{"model": "image captioner", "dataset": "regions of photos with short descriptions (Visual Genome)", "horizontal_flip": true, "encoder_depths": [2, 4, 2], "encoder_widths": [64, 128, 256], "decoder_qk_norm": false, "decoder_inner_norm": false, "decoder_connector": "linear", "muon_scale": "original", "lr": 0.013, "lr_schedule": "wsd", "final_lr_fraction": 0}
Rows from block 3 of the text decoder, named by matrix and row number. Rows with one number belong to one attention dimension. Each number is 500 + 25 x the weight over its row's rms, rounded and kept within 0 to 999. All counts start at 0. Numbers have three digits each. After the name is the row's rms in percent of the matrix's.
# v: attention query, key and value (stacked) (decoder.blocks.3.attn.qkv.weight, 768x256, the v third), inputs 0-255
# proj: attention output (decoder.blocks.3.attn.proj.weight, 256x256, transposed), outputs 0-255
v.196 099:533509529536439517462460508483504487441503502494491535514448511490525523533490508537499460472520495474531457520494480491484484461459448501523527509448454470480480501535518508487529483512521516513497489512505497501486477512532556516515506504534491485507496487461493514493492496517526503505492472532496514461454513476482506539510493514483492522517555512537529483477527532508506472544469444469475509510531520485517459471487469499535548497494508478486488517483520487534488462452525516480539492540531502499516524504541503544478524475486470524495511499474467536535461522455476486477522516507505535515481463498526544478488505553470480493501530451479491508513496513495518524543508501507516459503511524513477543503449499481516483471525538498516515479473494469518479465482528504
proj.196 103:520537512464490531452527528510551528502503482496504493489533502493521522502535525511519512468497528524474548509493469518495500521503492461492502444539557519469519494487475493495463474517537528497491496580495487471469509482575456513527478530452494482471474501492485504505513506495515522504493534484506537547457503497532484514444518501467519516486448475489497509503459498470525480491520548487466448522499572465524524508480478491512490499503516507467485475485490492465500465503501495478487532500458481489474497523486501511518499469527521455533534509503497497534501475513526484491487484483561487483486485493510499444495483486533523523467526514494488496472504531500538495482532471512479484470494488497540518484492506515484491506446495489504522490494533577547475504498515478
v.197 097:514470492477473522482497516481450478463463460480520484456503484439484511517478491496463470538511496522528522479488457498508499463482410533518541482485599475512478477482510492492476516500506499504517523454440515485501484497500515524511480497504512473491514481518478494575510468485463524506489519486523503484472518536506522484510464542542502497495473527475500510536518548516506498511478494519488525478501498492485525488505489498540519508495494512549502488495501481532481515526502518492551495517484549463534498535498536489527502472501496459482495472480479496494509515519539501489489466491522481514509479471468528508458517532508500515514519514488512519475496498486497477482539564535483501529548504523485498498532475482524515438529483515497518539449497488533548518486476480
proj.197 092:508487532459467512446485489514522477497531478496432491513506520564526501491453506500569490442513491486477503516568474550541465510479479509489501502483544534495503511514501507469509535483484491477521504524468521533485512485509462527530488512523483469485449500489499466506497526522544499529540479524511503510496505480542516526478508481460513485508488491517509533481456519483467511518488504508465495482556558470485490489483518509516530486506487475462555442472477512493458518512515482511479526501512497518475493506539457525427490543479514524516527493509456513502490487499505471518500500534494493506481518517511470482477535481503514511492480521503508509523495469509474491523523499528468463473477521492445499500540489488514483515484438508523504473492508518516543506545481532
v.198 098:524491504485490491484486499504548481454471502524509547473510511524502477485460499527502471457449528535529525478523489510483529464461476471528519516488505529499513519471447521448509486500485521482513486481478503534506481475506491476514517533529522491518460547484490476497542512498517543522511520519524470506535498518478495525513479468489504518484482474491482498505511492507517549478556533477510513500518470523488476472489516443512533506456502474502460518483495493463467504530529526489518495501489514507509477536497525504520459515495452476551479479470496578508510487488466510487504501545441503470521501511567470554539484454478477464463528484493507501519481510503517510480524498470507513488508521461494462547492528455462519479498486525535488509528484528481516548505488474
proj.198 098:516506441488554507506525548461491545477556502506490488493507479486504527520468491480505522515497502503489495493532443473520488528452534486477504512470495482509539549485499541559485506488481471512477495475512514475519486493494511487507528479478491519500496440503555532445450514505490487502488529490495511473519475507542515510488492555493481506495490529498499515498556508498495516500502518537490513463483503503476538469516461523497456485495490511484522529528474503470529483445491485481504488499470506483519487533559488483503503505522485506504472485455494525498512514499524474501478496516536562492503506497480489445485504519496452501525497529549533494501488493532467498512494481539541429499461509494486491520513506524491499481496452424484524484505532491563542493527481478
v.199 105:551498492491496551478489499486499501492467534506495514466464456517488511537517494518543482507479506466497507515508507462422525501536461463497507457520501567530544550543511483495547461524496503490518468515490511482453523487520513516466506533522488506551479516536454507525483494469518512510458455498483511521477495528484510513498527511494470486502466472453506488482509511524476493470494482499491508483503535490448559518502502510499521464497480455496477499485508505512500550488513535499469521505462526515474482521532477483485459506486503512478490504510475476470485458517519529470518444521504514496524545469502470506509512511477507560540474523504542534461527493519464468527526527512462534482476528533477490521492521525522498465500485473503499521540481473518497521479490491
proj.199 104:493512476531493531534519520474469524463486522514514450501477531495535489508440470526495487440534498507487480491542483513489468503507473471532454477494498462473492527453475508500510564506549509488520495531490499474516462529502513508499503497503521468492546485435548482533519502487483487565551498470477453520518488478554477560478480514492507500480527490522465513517458485510522547515501500514513478515519473523463486502504504506484494501486483520520498462501507489499460458508482497536531513494520503484481500502485522487467473522511519465504496491498522490490512525486493501431501488516476535522497519525492516525495474475451508550466498510513486480521466525494527532408505466498481498509505524518522503516496476472481487541496495504514500508503536499509514503574532510
v.200 095:523466512530546484463497499493500553549510489523497496500510530521460500504540531513470531477509462494482527478523520533476535496479520498505511518512503506493506484450529453501503514509493475474452525514520519461489491490501444505569464518491476485494521497513523506533508517486491506484451486531507461464506459505491477539449476520502473523491482524515466517497514468539492481510484477523517526499473486503517501441506495532475502494482495464553467476519500524516485509481538499509519493484530494550513479556543481423461506516472499489482545516493522487503474484524547501542498504558531516519495489501482494487490497491480457494482487460502511496471520511461499505495496535480497535500515505518469547505476477544524505501479525483506429505481497505458549469479528494
proj.200 090:496539486523470517491520461480519470519498501508514493543500490483556522501458469468520482526522503498520443526475478484486482505509529495474528513527484531472487516475524507490507526517516509564463502480508506525465506460519547506476536463523446513515524557499488516479487495510477465522518540482511495463534491492494524467529486483515508470499528448502503489482498465486499484438493496519474511474511510517506466490525481510530525502547546557443537471523491507524539494515538513483517515488501498513503493517484502501472497514468511503492459475472444539503454510507468499499439512461445509461521460522501489474522489475490530523489498475477516484500506497564507489498503478503465553511505487493536480474471497527516503502483514509526551479500532529494522493461495549
v.201 094:479501508551513515522495522494527476472521502525486500470485527482501486493505545445562507501495481480511507491534538418517499539512433505467509538482511530472478491492483512507534498526500478514500502542487518543485551494480486494530548501534494517505463509503464480488480472506465488526555513446490471516483480529466521547486479478500477474536486509482432488498481503494507517473496509484545482489519478525489495560539528444477513539480533535490492486465495475452506529496511452525505504511531530459488484521489497481463540517470510492466504496496449481467504467499471492516486487501511490498499490509523476562511501503528471512470521548473505540538484509515500480515522487506507464499473482488522488493520492456526453524525515492492508512512521502513476523514513509
proj.201 099:518514504495511514542457503486476497480535473472486494528563476477458501470526506497513491542497490491498498477465451519486508489482505490489461523491538472530510540487516540500499475449469481543527479457515541484527454479446496488487508481527512489516560520510445504492484536543519485526517458496484524500455481494484473493515494521511484510471465523463569475462510509540484501527488498493505532505474516502519493527485493456503514529482495478531489506465497477489487482481504500460527477474460505491472475500466501517504499512499491498539499482481555516490540477484533543508485493523516515522481507546493505524545502490487520479539531524514531523499507492471477480524534454503530536536466551462493513463500500523516547463512501485517478495524512494534486529475501436
v.202 105:541500516516527459470487476534513537503457499481488527506533509526481491515495457481469486526477489494502458525481516502510493479511489518508523495496539478537500499526471517450471510532496525466507521512488519525513526462518472494504510512505538453508540491480478525516492479539490462474483489470543469465462528486526498497514455544538488515514508477478506461514476494468494484492514494486525527488543535476475491532511467502484509520518489507517522468524471503497511508499533513518446492483528487513477543464519504525535466482479554499497520536450515491491482509456497497502468533493527549462533475469508522484529518507435505505449530463480537443541531497510472504478505526506507486526528457472457483442506491538503486490461528474507519488492533491556474507507524517
proj.202 108:510509525535535521447486507567481455497495508537484565475518506509521477492483498476508509491466541508486498534473529488516528487451495492473502513514469500488537487524469479520503478501463494465485524477473503519446534504531491543480506478507443506471518505532485483470497555481522487491514533490537531484477525490524516540484484528479486528544488489487502498428514526492539493514496490511505552526485517524505494470500521499512475524537480511464500513493522476477497531527484497475536459503507503491526481521485489491430524526498506487486494493509492488516536460507495507471556487479473496519502458527442495479504529505488525512486507536486496500480470507505498524541531495513499458478512484547499484515513481478451478554513513514459514519488492499522495462501410514
v.203 100:503498524506493460486487495496456490548491494520462484493472490509499534527475498523509479543500486508480483471522533573508529518524504528449509503549496488501479466446476515498467552505514533464505526466493482489466535527510484494514506475516558472507520488480498475437521500523496511531485515506545464465539516514510522524507516511520506480460487457482513489534465493466511513490448493486505508553490498500515470500525481483496494533510508512503550550501509458506536523498491506524489481468511509514486480493494530511465490480471479465456475490534485478508486500483515472519450537522537515549527498528523540491513453507521521448507516459465477475459499465445499477495497480540473492509497523506458535487516491508517483524511508507482488508488528511557514483508538545
proj.203 097:433509504508528501435486514484526482529504508479502527530479508478490463452510525463513441487503529525524470516463502521503503460463452485524526493479486502471504482522524526530492518483504537505504483553544489536491489479464527508484444515508478496507504504522517556508513525502503507488495473513509485505481549486496477464511476479492501486522502534491476479487550527490520479495477498494504502511576513488508529494457517498510538486510507516520484482473457518497481465446529485529508504508501544522527481497483481491537522488492514514477499449436415491484528487500495515535527550521461456479489499517496468491505539498500508494530506541490492462524510499505498541536535520514492481467526546527531471475500508488478521487542520485490526464523489511482487492478508457
v.204 094:508469493508491523535505498491509486482433452524507542525476488477467467490500547527491465504511458515521468522493453518509471479472503534521499489515516491456533529495523560500472487495463499484514483507515543466462481486543463493520508498540482513529534494474495496504521472525501466522500528534494516522473496483487524514488498514495486508522473489506554487495502508549512517499474517486515532470458517510509467513438474490468520503527515438501507545543517509457484531475499489488493515489458519512522474508486537519518539482483488509528475475511494495517523526498490430499484515512476523525499488502509523504496484538498494489494489491538477495485475485514512545544469462512522515530437475486494523518483559513538512498499473502461546550480502487502469433458504475
proj.204 092:513479511452459489446494541532503462487518471476518506506501525443502496507512455503527496523494600519488536507503464523500519485503498531486552488516522550522469520502520499486520524519479525456493508540482479487530470511495482492502491476500511511489491511496534490483458513493498522499455481514481522470500466488495533537495488507513483472476516510499481479489474526432480485522469504527446482495519485516518501486505493500510456483489515494494508474508479498555501515439511493485442536495534492499495522459515488523485466509473507539538532516474487497501504487481537504461464486536511487499467493495520503446485493482486448552515544509486507513472479490474558500458519490537517501480537495482500516501502508544489510524476564500500501505530505508521533512511569522
v.205 096:448492476519516513502493522491508541471524520560513521464502517502466507466500496506530487489521500526505508478492486533505505500507542492511530508516519529502450504459512509538491489466447527551486476504529472453516488501474529469503508504511427515470493509508474485481482494501520546481462476542518501483487502517459527471515482508480491554467490562476539494469530462524452499492511484474501488495475512491498468523519481504478504494497495528488508479556508533492487496481501531525487506490484456483470475519515495535488443444513535507519485498513508473498531500516477511491541519461570484491500534500492538469532559516479493513538523562512495463528485477521479485469459509552470504509496522511499484438486528500512475529475511474492483489528486493536503523481513496
proj.205 091:458494486524530472506486522522486509502451489558486448513515473517525497503478509474497530483511522465492502498539524484517510469503502500535488486491539486498524495501492502469502513501495503481496509486445466509513555490473444510500500489491594526512484540496485517428554476477503518507534494486497495532542469541528464478474519492553501496512493463550465528515498490495504501491520485541476499537502543563514500491488524503497478491538478485538505517480494486506524519477513494533523511508525505482498507474463519491488512469461522449475520476481509499469518492542542530494481475494459499458471501495453515539520529513506475507525451510490499539525487498511494497510479486485501568527476508495520483498435462468471532511482505496515454495481491520468499478486509489
v.206 091:535551470496520517502493484476507468500519500529484498490471480509501521530528485539498472463501507507482524469495454456499466454477502550496482546503462511527519509517493534509473515516513466530461536494503477508452526482560562480501504484533504497502474503491517495457508473491541515507467507472540472504504525475474501500505518504472480563438508491493509485510521476458463471473508501509511525474478501498509473519482531493477510503531525522447525522493479502486551510517479487531512470499519511479506508541467529449534508513467519482465495511500448504562510501474519480498522523539494476548511520475520510536546494505544479491538502504529465495529461481500483493489517514486485507477500505468535484552516469510471442499445511508520486508457495499537486471505495485
proj.206 090:474492484491538518478499518507482529495507494466478488454534500489450516459521503493467439509501492497530494503489486485471474495540501468520509525526536457488530527488502506556514488464492494524489517464506525488497509507491500458473499506483539483501503516507508536523492465459497506490523524543496520513507501467522470477427511503495483450498497494498516486464532528511463462531476543535483522550536524466498521492498483526501572460460503487521498442519530535510496491466535506479478487502528534482514451508541533549460492482516535512496489496481523502505486539445498490496501471567492510465495443487523524490498507512535484503537517488538483519458491477500468499504490496515509520486498492533494508493538488507505559522486505472478473502541541494453516506523517490
v.207 113:523494526485535472469495475487521584480478533530495466486483488467483493517529530512491454505506488461496526502494479489529511514484500532493503470497477489466477464508543503502481463498494531471519485536550493519525526488527552468483520463478444465510496502534510511515514459504511564512497484513482479508497524434491516492537483490509491536479494484522468523437544488524554485488493555502489440487470484493568514529490492492497493488522484490504500495434505504464484511524460490485543512493475494513487439511491512479543486505507509531557478506553519491491528482466489460494509511502507522491499460499525516462489519487496501523532532499508502491554500486527515483518482526531489479511516523526513492532518492501474493480475484511463532497469477481500505538493484525
proj.207 106:525485540524514492526517500466500485461457458540491503516503520508482519505502499538513489502483519489483474518497498513516495502526510480512522515484543465542497475539507517447470475467556471497502514509508508490503521483530510472537516513489481495504485460446523489488507505505540450506474534481521487500519510560501556492502547500527495533477505462486484474524456524476457481501475528502497557482478509519467525468511499512488533457504468482511476536521505473472480514477547473508487506544546493504474504468493498578491526447489512522538504488516507455534478492541522494525498501486480536506517474488501573490490536532471501476479498454505497485449475477455528452463515497518513476535480474488490455516475470500487495504487510512512510524510501511451514489524505511
v.208 098:462527510495548489501497482501535449511509497511492548464521471515490465511516472504491518458517461502493494541504501520517452453511482502509456458495560494517497506491490517457517507490512488448537479487538471501488521483549494461466503488510530499485532505572490478482492491527487480523504511484533488522475484496472519489501487464511498480501511525499479567458497515501514461490522450498535509484492500485485479498521483500514541484505459499535521506478538500508498511527508471493475519458497531493479481496525540493521500518475526521504501508490506465469497518503470502452498485526485536503497493488513502511480562456471519523474475449525505499536562503465493524503537478499512493528509496521554491542471524500513480485467499496468527546508548442502452510543471451
proj.208 096:512490477486508500474504521510497447460490498515469508485491572506503528439516517495476495546500522481508469477504489485503516467514519524490507526486511544513494483533497522512505456484473504437478519503472512494533473512514484499521503496511482492486500467439506493535507488481499517504496554504452502472531481493445524506493474529459461504498460535502544524484454520530526526545514493493490495495484472505512514468475544440495504511466475528465501512520456503541458494541535496519536462531500495519556484490492479509495505527538511513505516456507526512487528448508497544516498458489523510500513495520440487519516501485486486496520491493523512530502459529484531462505538481497496506493449483504497496504484473502481501499511462518502524547526520576551484493503468539
v.209 094:497460484492471514487476544498490506515503510534503519487465538525534523509500514528511478511508518527490503532490485453508426467474550480491460506450486496516524491492484509572493455482490516531533454490512505486473519504475520524525503503514489476489512543500524523545503512493531467509493511505539454474503478530514482496533483495475501476479495562532482531530515459474489504534458515470498501479536491546515547466455533468486478487540533481484487491487475456558511517520470513521481503517517545481506497519488502472482485490474494494470452521446506516493493518473519468464508538492490515493432526526457484483466535508534504506448487512498485526505522513513532526502487477500533475532521484476492484512525496488502484467510481510541493478526501456509484469500464514
proj.209 098:508504530485478543556512454540504514522484520488509504503507465550490499494499526474467500487500501490485499509487514507524521518471515497480576521497484511498502498502501477470466556460518488544499502507529465508488453520528550502494503488528544438502454480501486515509489458521526526506464525479508499500501512468522485473509469533505491490486463490509496503482510517490527475536504496482473480451550518467493517507513486484470529490487498505516478502485478486527527485510522510478500512509464514482532505523548517502530485484536522454518526508525521467503463464537515495474537481484508528535516480519534551501478477476531526544504461498537549538453457490528479498495461504521460493459461462481533530464524442485525472505464512474488501493527476510460476494525477468
v.210 096:517493498497536478481494515492439508488491485510461505484493492502499511502509475466482507484481453453461522474475515559491510506530487530491453492485454487504496517466510482500490524524507490496520495529525540512493503483514534504521537489537495489516476517444513450502497470507490502498457457518520471488465492474467481527508498485494463510477465536451496537502523446499497473461475474510507503530461522544525527464490514462499530463490470496526476534474529501516544509484471516531520555519534505527469470510507477463523443482503485453557537513476517513492488487519505522486555514505525495488497449511500502482493478507531492553500481451566485503508520529513511483496550496485526514532518530512486532539522534486505474512502509517449492481504458502515516497515516539
proj.210 089:516476457545445530529496519498512555494468474490456479492548494525499495497533499458533489539501498474512489519494502479516514475513479474513528516490484532508511469514505519470509515514546530490486499523487476519514486486487522481502524528500489430482498510523480486541519515529530484515488550471504436498582510466531490459489476516505532495491513504489464514488498521464463479459509535513438503522506502517460551512494469532488522485527508570505448509491463518482547484503542493501534501467482510482498526511490450504498514480509517486483504496522540517513515505475474512478547524536477504462514494506505467501530493508470479490513487490519507519490481480461511491472487474532462472451485478543544465493477475474486484497494535502519503526471555500489493490494517535
v.211 095:544515488516517471497520539509487519490510479515518529482496480483503513521507511512519461525530537496517537536475470491511492552534458524464501538538527499499507448521483497533472495465527502492486482480494528479469500496529460492487479500472464465460493469466484505504452483521469479521532535458494502540510479474493523527511490515479510481496518520533528548525492516526506501467498513499518521510569484502482505476501485538495505515523474483532525463487512513441544504520493493537458505503495497500528520511471497473493485505456499462474505486489491451538513484520528499572480511504526471549538467504449480500445523518499535506478465481498517472457491500512541507504505477485489513553479518550490498481521513503478501474518504545463545519472499490492474469470494441
proj.211 094:502505533469502488480492467538494479496537493444495504544516548455507500514522467518513460516475522521530467507538515564505503508476486503541491532485500480515493486503488505503507509474426499527495531500525538518478490488508526500479458453539503502485465526468447474533523510489479463476497445539492492472527524544513489529541530528462497497526493489503491502505503510461495525552498529517496489531520525453502490477493533485523503497520495513488532470517467488567464475510478474463521527479492478535500484462469475495497493529455487540489543503524460497495483521532470486483505492499515479495500509504462503534474501475479513484491524494505504489469514518489518495509513546510483544493542511454457476461512492539547506496455465494511451513484512515477528491543488514
v.212 096:480514504496528446504520516549459465533499496504462499491479527523463481518469511495492473489546537450519463466488475512494504484500531487524522490476511494525502501445512477513538470513535512544514507461473493484467507478484533515533517491499516467518472464507485483520454523457504503497480482559497545476469518550529522523467507549442539484441523515455517522504505526492482489546496492476475481499497489512483514475477500491480509495505477489481474570504516528503523540486518534509498494509520529476493507452495525512498497509501463488521448495482539539524493475471489493488508436527498506532516539519477483502537541465506514536499503464461475511471499499523490520511547520491501532521531481509495480507510460498494518515525533507476470527485442516481517509508460496
proj.212 092:477490484508542535506523525500488530516515509502496479495501519543530511488518488463520494520516482495496473510517493462520427529502506519500494494445506520464514524498481519541541540533501510484539483527501492544492509484468500437509463497502472472475500500508482439488491496511534491502471495493490497490505465501507478488499487500507491489523517560513513504534522462500521506449518494458513454522575464487456469489500471497495514469478503556480479519512494488520523509542486513506515475470468478461514476499526535463522551486475534481519495434482486519480477532489487531501579498482497501497494479512495513542443467506552490502464519533484497496518503476523488475495498507524501507513449497442488504499484530493509505546476508470557506510525511475527537533500490512
v.213 103:556488533531470490504460504478480524475507541489529511479537526524474545565465475455503531542513510451537525478519526491519516525494530441447497495492539491471447509504482506507533487449488464488488513514506491521487502533501499525505502480501544480521519495513484568479486490524468483499461452476506483499495499466485513535488533506500490524535481499500454489522479516465453584502507494520503488525503481529513520471505479515490500479453491454517486477485488496476455454508499507520502525508515475499487498474482505526485475518479485545498509508494526493535502496453467467495480526447505492489514505509494502535521534505506454484497495531499505500524498507493558518536492505480493494502503482491507481458455493459547512516503498539477487486494524463515536536501517545
proj.213 103:492513487529523512443524520479455514483576471559524509523531465498505474495488488456488475473508474454543505530511518506541513484549521493467475465556519513477482497493487523512487504488508504502489482511505484521438486510495504499493494509497443468503509498532514485526534490490544472513503531462542509492464501475490513483521488488513523481510523496486498484441467496519485502529525513480517522494482498508480489560498475461506486536538487485519483566537518475509463447508492490471543519500472473490490479531504492487532560476494515545490520482491499521499525495533514481546526548472508498535509480522503544535524514498499529524483530524473524483489485515470438480506484494469500512458496474476491485490502501552457505504500455495527504485507486489473465494472520467
v.214 092:535532498536473512510465541512508534518439439491498515541459510534485465484476522483512494499487460481517499495513498531488496517458511469497492453499480499532507523570469512522523477550484549523507504509522532493508517519489478473537469510472490507472538529530482504520530473532482531528480436519487491543515480466465481481459485532513470520530476538497502535485534488507494486461485469500507481508494482482498558506497461521506504531473478487502500466515502499443509527501501504468472535480536493529493488496543452503506492503490473543489506470454509487474485515521521479534475530536499540488514515450568474498500489491492468508490535491482498533498481512499501514529498527508521504494473454493520513500471530516514513521498513445510499443473488483481478493513531475
proj.214 092:479524532552429519512527480530541503510521465516511510493486495478532524475497515480510504503506508492492487470469449516519477473502511489485503420528460476479486513452513555481516518498513507479487491471489461458497523528532459511451514451485479508530503533481469501494512503497502495508507533517520517488482500521522486551536499499455499510516551484484475459460508501497477488480493484527479526470453524515500481481526539489514474533528559489524517537472521461510485483489503502499485492531498500496474476473495502507543518528494476486527512538519502555511473504498483492499468510468511535487513482539476484480491544487481515504487519514529528488465500487509511502471503464474467500476524567502573444490470480506478462521493567545509501494509516501501528496501516504
v.215 094:508520540539483525482505528498525563492518531520497515490481510533484504512500517502513468481533512496487491466515530533462512509481493498462536517543554532519508506477456479492464521443475471564485521477502457495489491495460517486529502490466478470532479507539470513520503486454503457448523517532515484464536503550514503516428454537475521529517513495490446496528461496537493490539485534478446520464517439461499485513505511466507516484516487475469471510493461496472489489510517501489490482489504471556510474472521526487496476497513475511490443488524500509479501480475499503532469526503497534477498511531504497512540509490468504505484512494501536508527477481485517539503475498533521485524551488525505513496443483501495525487498483556499500489534508476506505527519491499
proj.215 099:465542506502531473493465509468503469496469523508528483556525519509499520523450505530507555495492487497496488535485463472551473479498568537475492483498522489521508510487490473529510500502467495543519486522522528520479511479497521501515503494499485492537488514508487476464526502531512466488517516454524505461457493512456535495529492499512415497533520493515509456541500459537520487531500514505499451476504555522478497508501483505500469491525515519497508523508495483514524530476478478501536514483510512524482453503516507499512539470490539465461497510457513484528467489496486500468503501479488538471499462508469507545514517531539482510499543492502481522460495491511521471539527468485538504488476510471455512497540509473518494535509462414474533485503509503516466499478488456
v.216 095:507519506502479498490509498510538495464527459507520500455442500512493455517498466503510490505511490489493529503485491555457437489509458522520553488508536452496505529499490472476533525465471517499470521536514545530476477524499529465488478525519478479538507479521520486458534454507516518478474499439563515486534498516455529465532493512512557534486493518495491527536521497480525480489474500465490539503496461511497474439449494514477527496532560510498513505505523469477513470519489470483467474482466514508534500523530484540501482495521484495509533525493475521498507537484491556466511518514521456483497519488487504525506529525558487494481531500503479460504488495474463526497495475484510486493530507481506509463493498523456496465520468511511509488488518540545503491474486502
proj.216 096:503487497516502500479453461523523496522494486470459534481486472484520477440489509477485481502498510516547490543535481525512533494507490578477527468499476514547526473476486479511454479487495527495526513519501507483553530515521470556510509533436579540508452532489458484538505540509485531478542547525471486486493483501550475476474450515514475510509456466494490525458513494507455503492507508471485509487489536519472512492507481507481512470488518463530496491486471502499486531482494525505517528507487523516511522470520501455485475495543487505482505485487500535466507488525503486515497514522488498507484519498474476488506521500492481497484507505510514504497516513469549490561512514509508486506469497511499525533530433500505483509469473447478527494526517504517526428509528503
v.217 095:455520519463514488519523512525494470499530520546495517518536460497514500475487515494515490527494497513480520479522541462452524505517482526469524535479466469519509552483452530505526473494541492502504467524533507515521516471515526511498505499499517523528495487490468460455501502465502533455519485476464496473471482504510470502489494481508533505444535492456452510471531476500483516523481477506487523533496493542490493497517518500485465495473468534528519513493524501467489485489460489473543514522504508500521510500496528506489514503510516492508520465556480433520439531494497521477531457497495477477492500493505526499494522550533476462557507526521527466512515481468470466486458479549510483475532538490492503492491450491466496517503479505489523469485445549486491553522545522
proj.217 099:506472472476514454492492505467517540473466512454509501498500494567517519508556528468493463470491480458514499477492524479511477489506489466511544494492511506480477540490506519488542463495523539531545517456530553505496522529476485521507508533481510558515559509491496516531488501471493507522536494506510519501475499539523503507494538468473525514501502508524527503534493520515501472481456498482515518514457519495476488510480479504483531478495494520495501491453483508523525484519510516475482470500488515501460528520499529521534491499515518479505474469467516519503526481488492542470455491533500488482511502450508489538524507520473505469518528527487475528500535510456434500494494505501541555532418484521458519504475506470498494445539455484501480479461509487482446492475520511
v.218 097:476504517536537495469492491481548514540526485482494487503480480518509483534477507500512492452513495496431521527522519487524465534473493500490515470470517484485519524504539463466503488532513518497470467481524488476475491521508464494479485497541512531512471516548520535551510544510496516481491498543513473463479551515515483487488504484493469506504536495520504478496490503501524531475495505508470516503528496447491461496495503490488481522509504529475538475493510434570499552485501533518527507506514494492520527482473489510452566485476518483510464543544479503515488505511496486488508499493515528495507541518470526520477488513492483485499490530458468511527443529502488482515496505491462463515497496496478563446489500492473465511423504467449471558522490516515491475501519524
proj.218 095:533503513518509476529494479497497470511452500458525511457484536506539505495507515488500510535504519504474495535481463478452532473499461512528489504528519475439503488524472491510453511502507488512478479521511489480500473484469507481526514533467547505493521522466477505453487508534536487500515509511457524510465539496504510490491488446522530542477471487493533530506494469502533489533513509480595500498513518540485498505560467522477502519493504465508495519486519526483504518519505510553507454482496517495490497499480517510497486453471496490536512490487438450519492463473525495542479499475489465550471476468509478500467478464536540552545480473538493500490493498485503467511462478509536515513498535468492509514450481517465519512547525545472493523518506510522510510508501513
v.219 101:522508507452489497482533528476502526507534542506509530526487483500449517496510544502512492471494482515497548508542493474518476483490496501460466530482484483537503531498515479514544519492496450491456502479507497449477499480504472466497440488476493496488514481516491509502470542435471437508498501482510476457487462459524447518527520488507529494522523482569486479517513495476524501502553456538490473526503463454492494487485481464508495485499466485552490465514512465520527465540506476508542476463498526531517517491485527464465477546493509566511519484468500547511525557526495528499526517471491475494524493497516472499499540491519520521508511495517485495498508525523546514482520493501499538473498537529481464503517497530504501479485482493518458524511500509505525459511511492
proj.219 099:496492495480477499511501459496526492502536509517459506529457529492510504503503517529495510477490478476530490510481480494464491555481582547516491540499513528484498471480481433486534500531487529504502535506486508542526536475521533473470536512514468498538505535445492492514489434493475500520531497516517470517499464502482485521523532529487493485504504498450468516513441457514471504509495505481514548484508479456473542498499503478472485521505533542475511529574504479514527517487536503517494493528508491515498483523512543460490464487501472496469467504522482508487473463460509465497530456493524520510444481484504503531515508488514502470499522477512505510509515531511493488548498449495486517488479475484492562488482504548485532481486536493477521480499488491468459493539489539
v.220 093:509474520479480481545452483531532519520522489519470471483505508495524502464523543517496520501480507494480509495484508485520485489475479436499517491482513530474492541501487484502465534536507576496536524502515507512509491573469476502510545472517500479503515512484536477473493507453514531501522487469533478463489496525501472474500502506467467521492459499536541523559468509499530534494516537509509457511508455527487488536487521529498508491448561519471495486516487480506519514500480483507465477520498495483446558488489501501509504481469478460510492531523489520517538506521492498536488520500493500460454472505491477520509516482541486554455488534473530461507517491488523487474477465518517525516474487506486535454458500508512537528501445483534460512476469524509509519529493498
proj.220 097:498522530530446531516497498487481492532530534509494483512467493519517474486526526480481526516480490539478513471511516489490491461524509556545515495492496468540527489500576549476472465487518496504538490476542532475508478499455533491508487469480468510513455459513496491488478450541509487483497450541471500503489495485510491492516467498526488483506522467523502480453529534504492496507522506495529527471498547528464512522526505512500516499500514467489457525463447460514516515467475481514547497501505509485517500504501510453495524489530473503504524498489494516449494525551514481517481483506490531525552534501493469513471502500502493492518456479534473503506484471536515545534480538465542480507520488524494483492517525497521523481471581482493496463494458501493446486483491459
v.221 098:528517486492567466494500503520510509512508477521479495490463527513433522508499526467518476531510481513480485534491520529500452499472503511454488483525475461512483475496550490508490525470458534478523461468527491487484494475510507484501554539512537458527552478483519513540491541511488477499477531524478530485433470474531479541485501501510503511460561454485491479463538520488501480539505491486519445515532491499494510526470516480530517483524469515535448504522502523473502500519528436456507487519475497530513538475542491523492497495482519540533502504466496507469481506489508503499499491478538531482543491494510488509483464534496494489468533512537517486527513471498452503493519523475485525521480496479528460490500494501457476509509523512470525482509486492511550513460505513
proj.221 095:524501506489501498500463438528487516523491462498509484502506505525515464495495525475547496467448556499527478516490535458485498528487522492485461568492536563529538524473485477459480527489507518477466529501473520503522515549500483513482466499510453482474542555519493475498477527485524515519454471491512519491514457535499504556526481475517499489497499509493502500489488464464517468474479522532515507526510453502501507500478477511467492466471483521515523587493509477518472471506536468492514518485469508498495509501483528487541514475498503483494490530465482532504499475496487533481527502483479528531466485486478503473461506517480504499475486526465499521506503501521574512490502460509521454534518511499495549464517509463519480538495509539507512541497523502517464458499478503
v.222 104:525480507502491499497477510533525487489486532506529482512537490498500500537541487520486526488501447517485481497509565450466508492501474426531470448525508517472468494499526514467493511446504527463500555539523487479503452506561502488487530496512522493534528506501496537475472505507494508506461513496491476469466508490530497477480535533529494521538502488501480512496504496492490504509469497498545510470500519484512477487499503478533550474483563542520514468488513468473478511496506507467452484519520482484488500476541544528511500482496510498468489552490508459510467521508485515502495455524483508506481512483480498481477480531480465512488464508476561566511517498489485489480526520475495502491547507483523529474494469487501508478481492502491522483456492445502537547541549555
proj.222 104:512540479517533515449483474456504455510505454486500502496456508521520527501512520471530495482461499471507532524533492508512489492512498488453480515520522511492458500480483516488460508521556490509480494475477486527455489450481513498472492488504449523491542481494494528531512502503526466521504511457486460532496496483488510520507433489492520516502497480517495499437464520550526499523540496510515464482503511524487479527491491455552517505485499515490472511521488517475440482541505565490529501524473512508462508530495526491501513531551554495517489512500495525491540514548481509492490454471485468532550515492544475500529474512491502531510458485503501446522509497510505546460540532493508488508505482529472471491503519469533501514473482541487506475527481540519479474461509500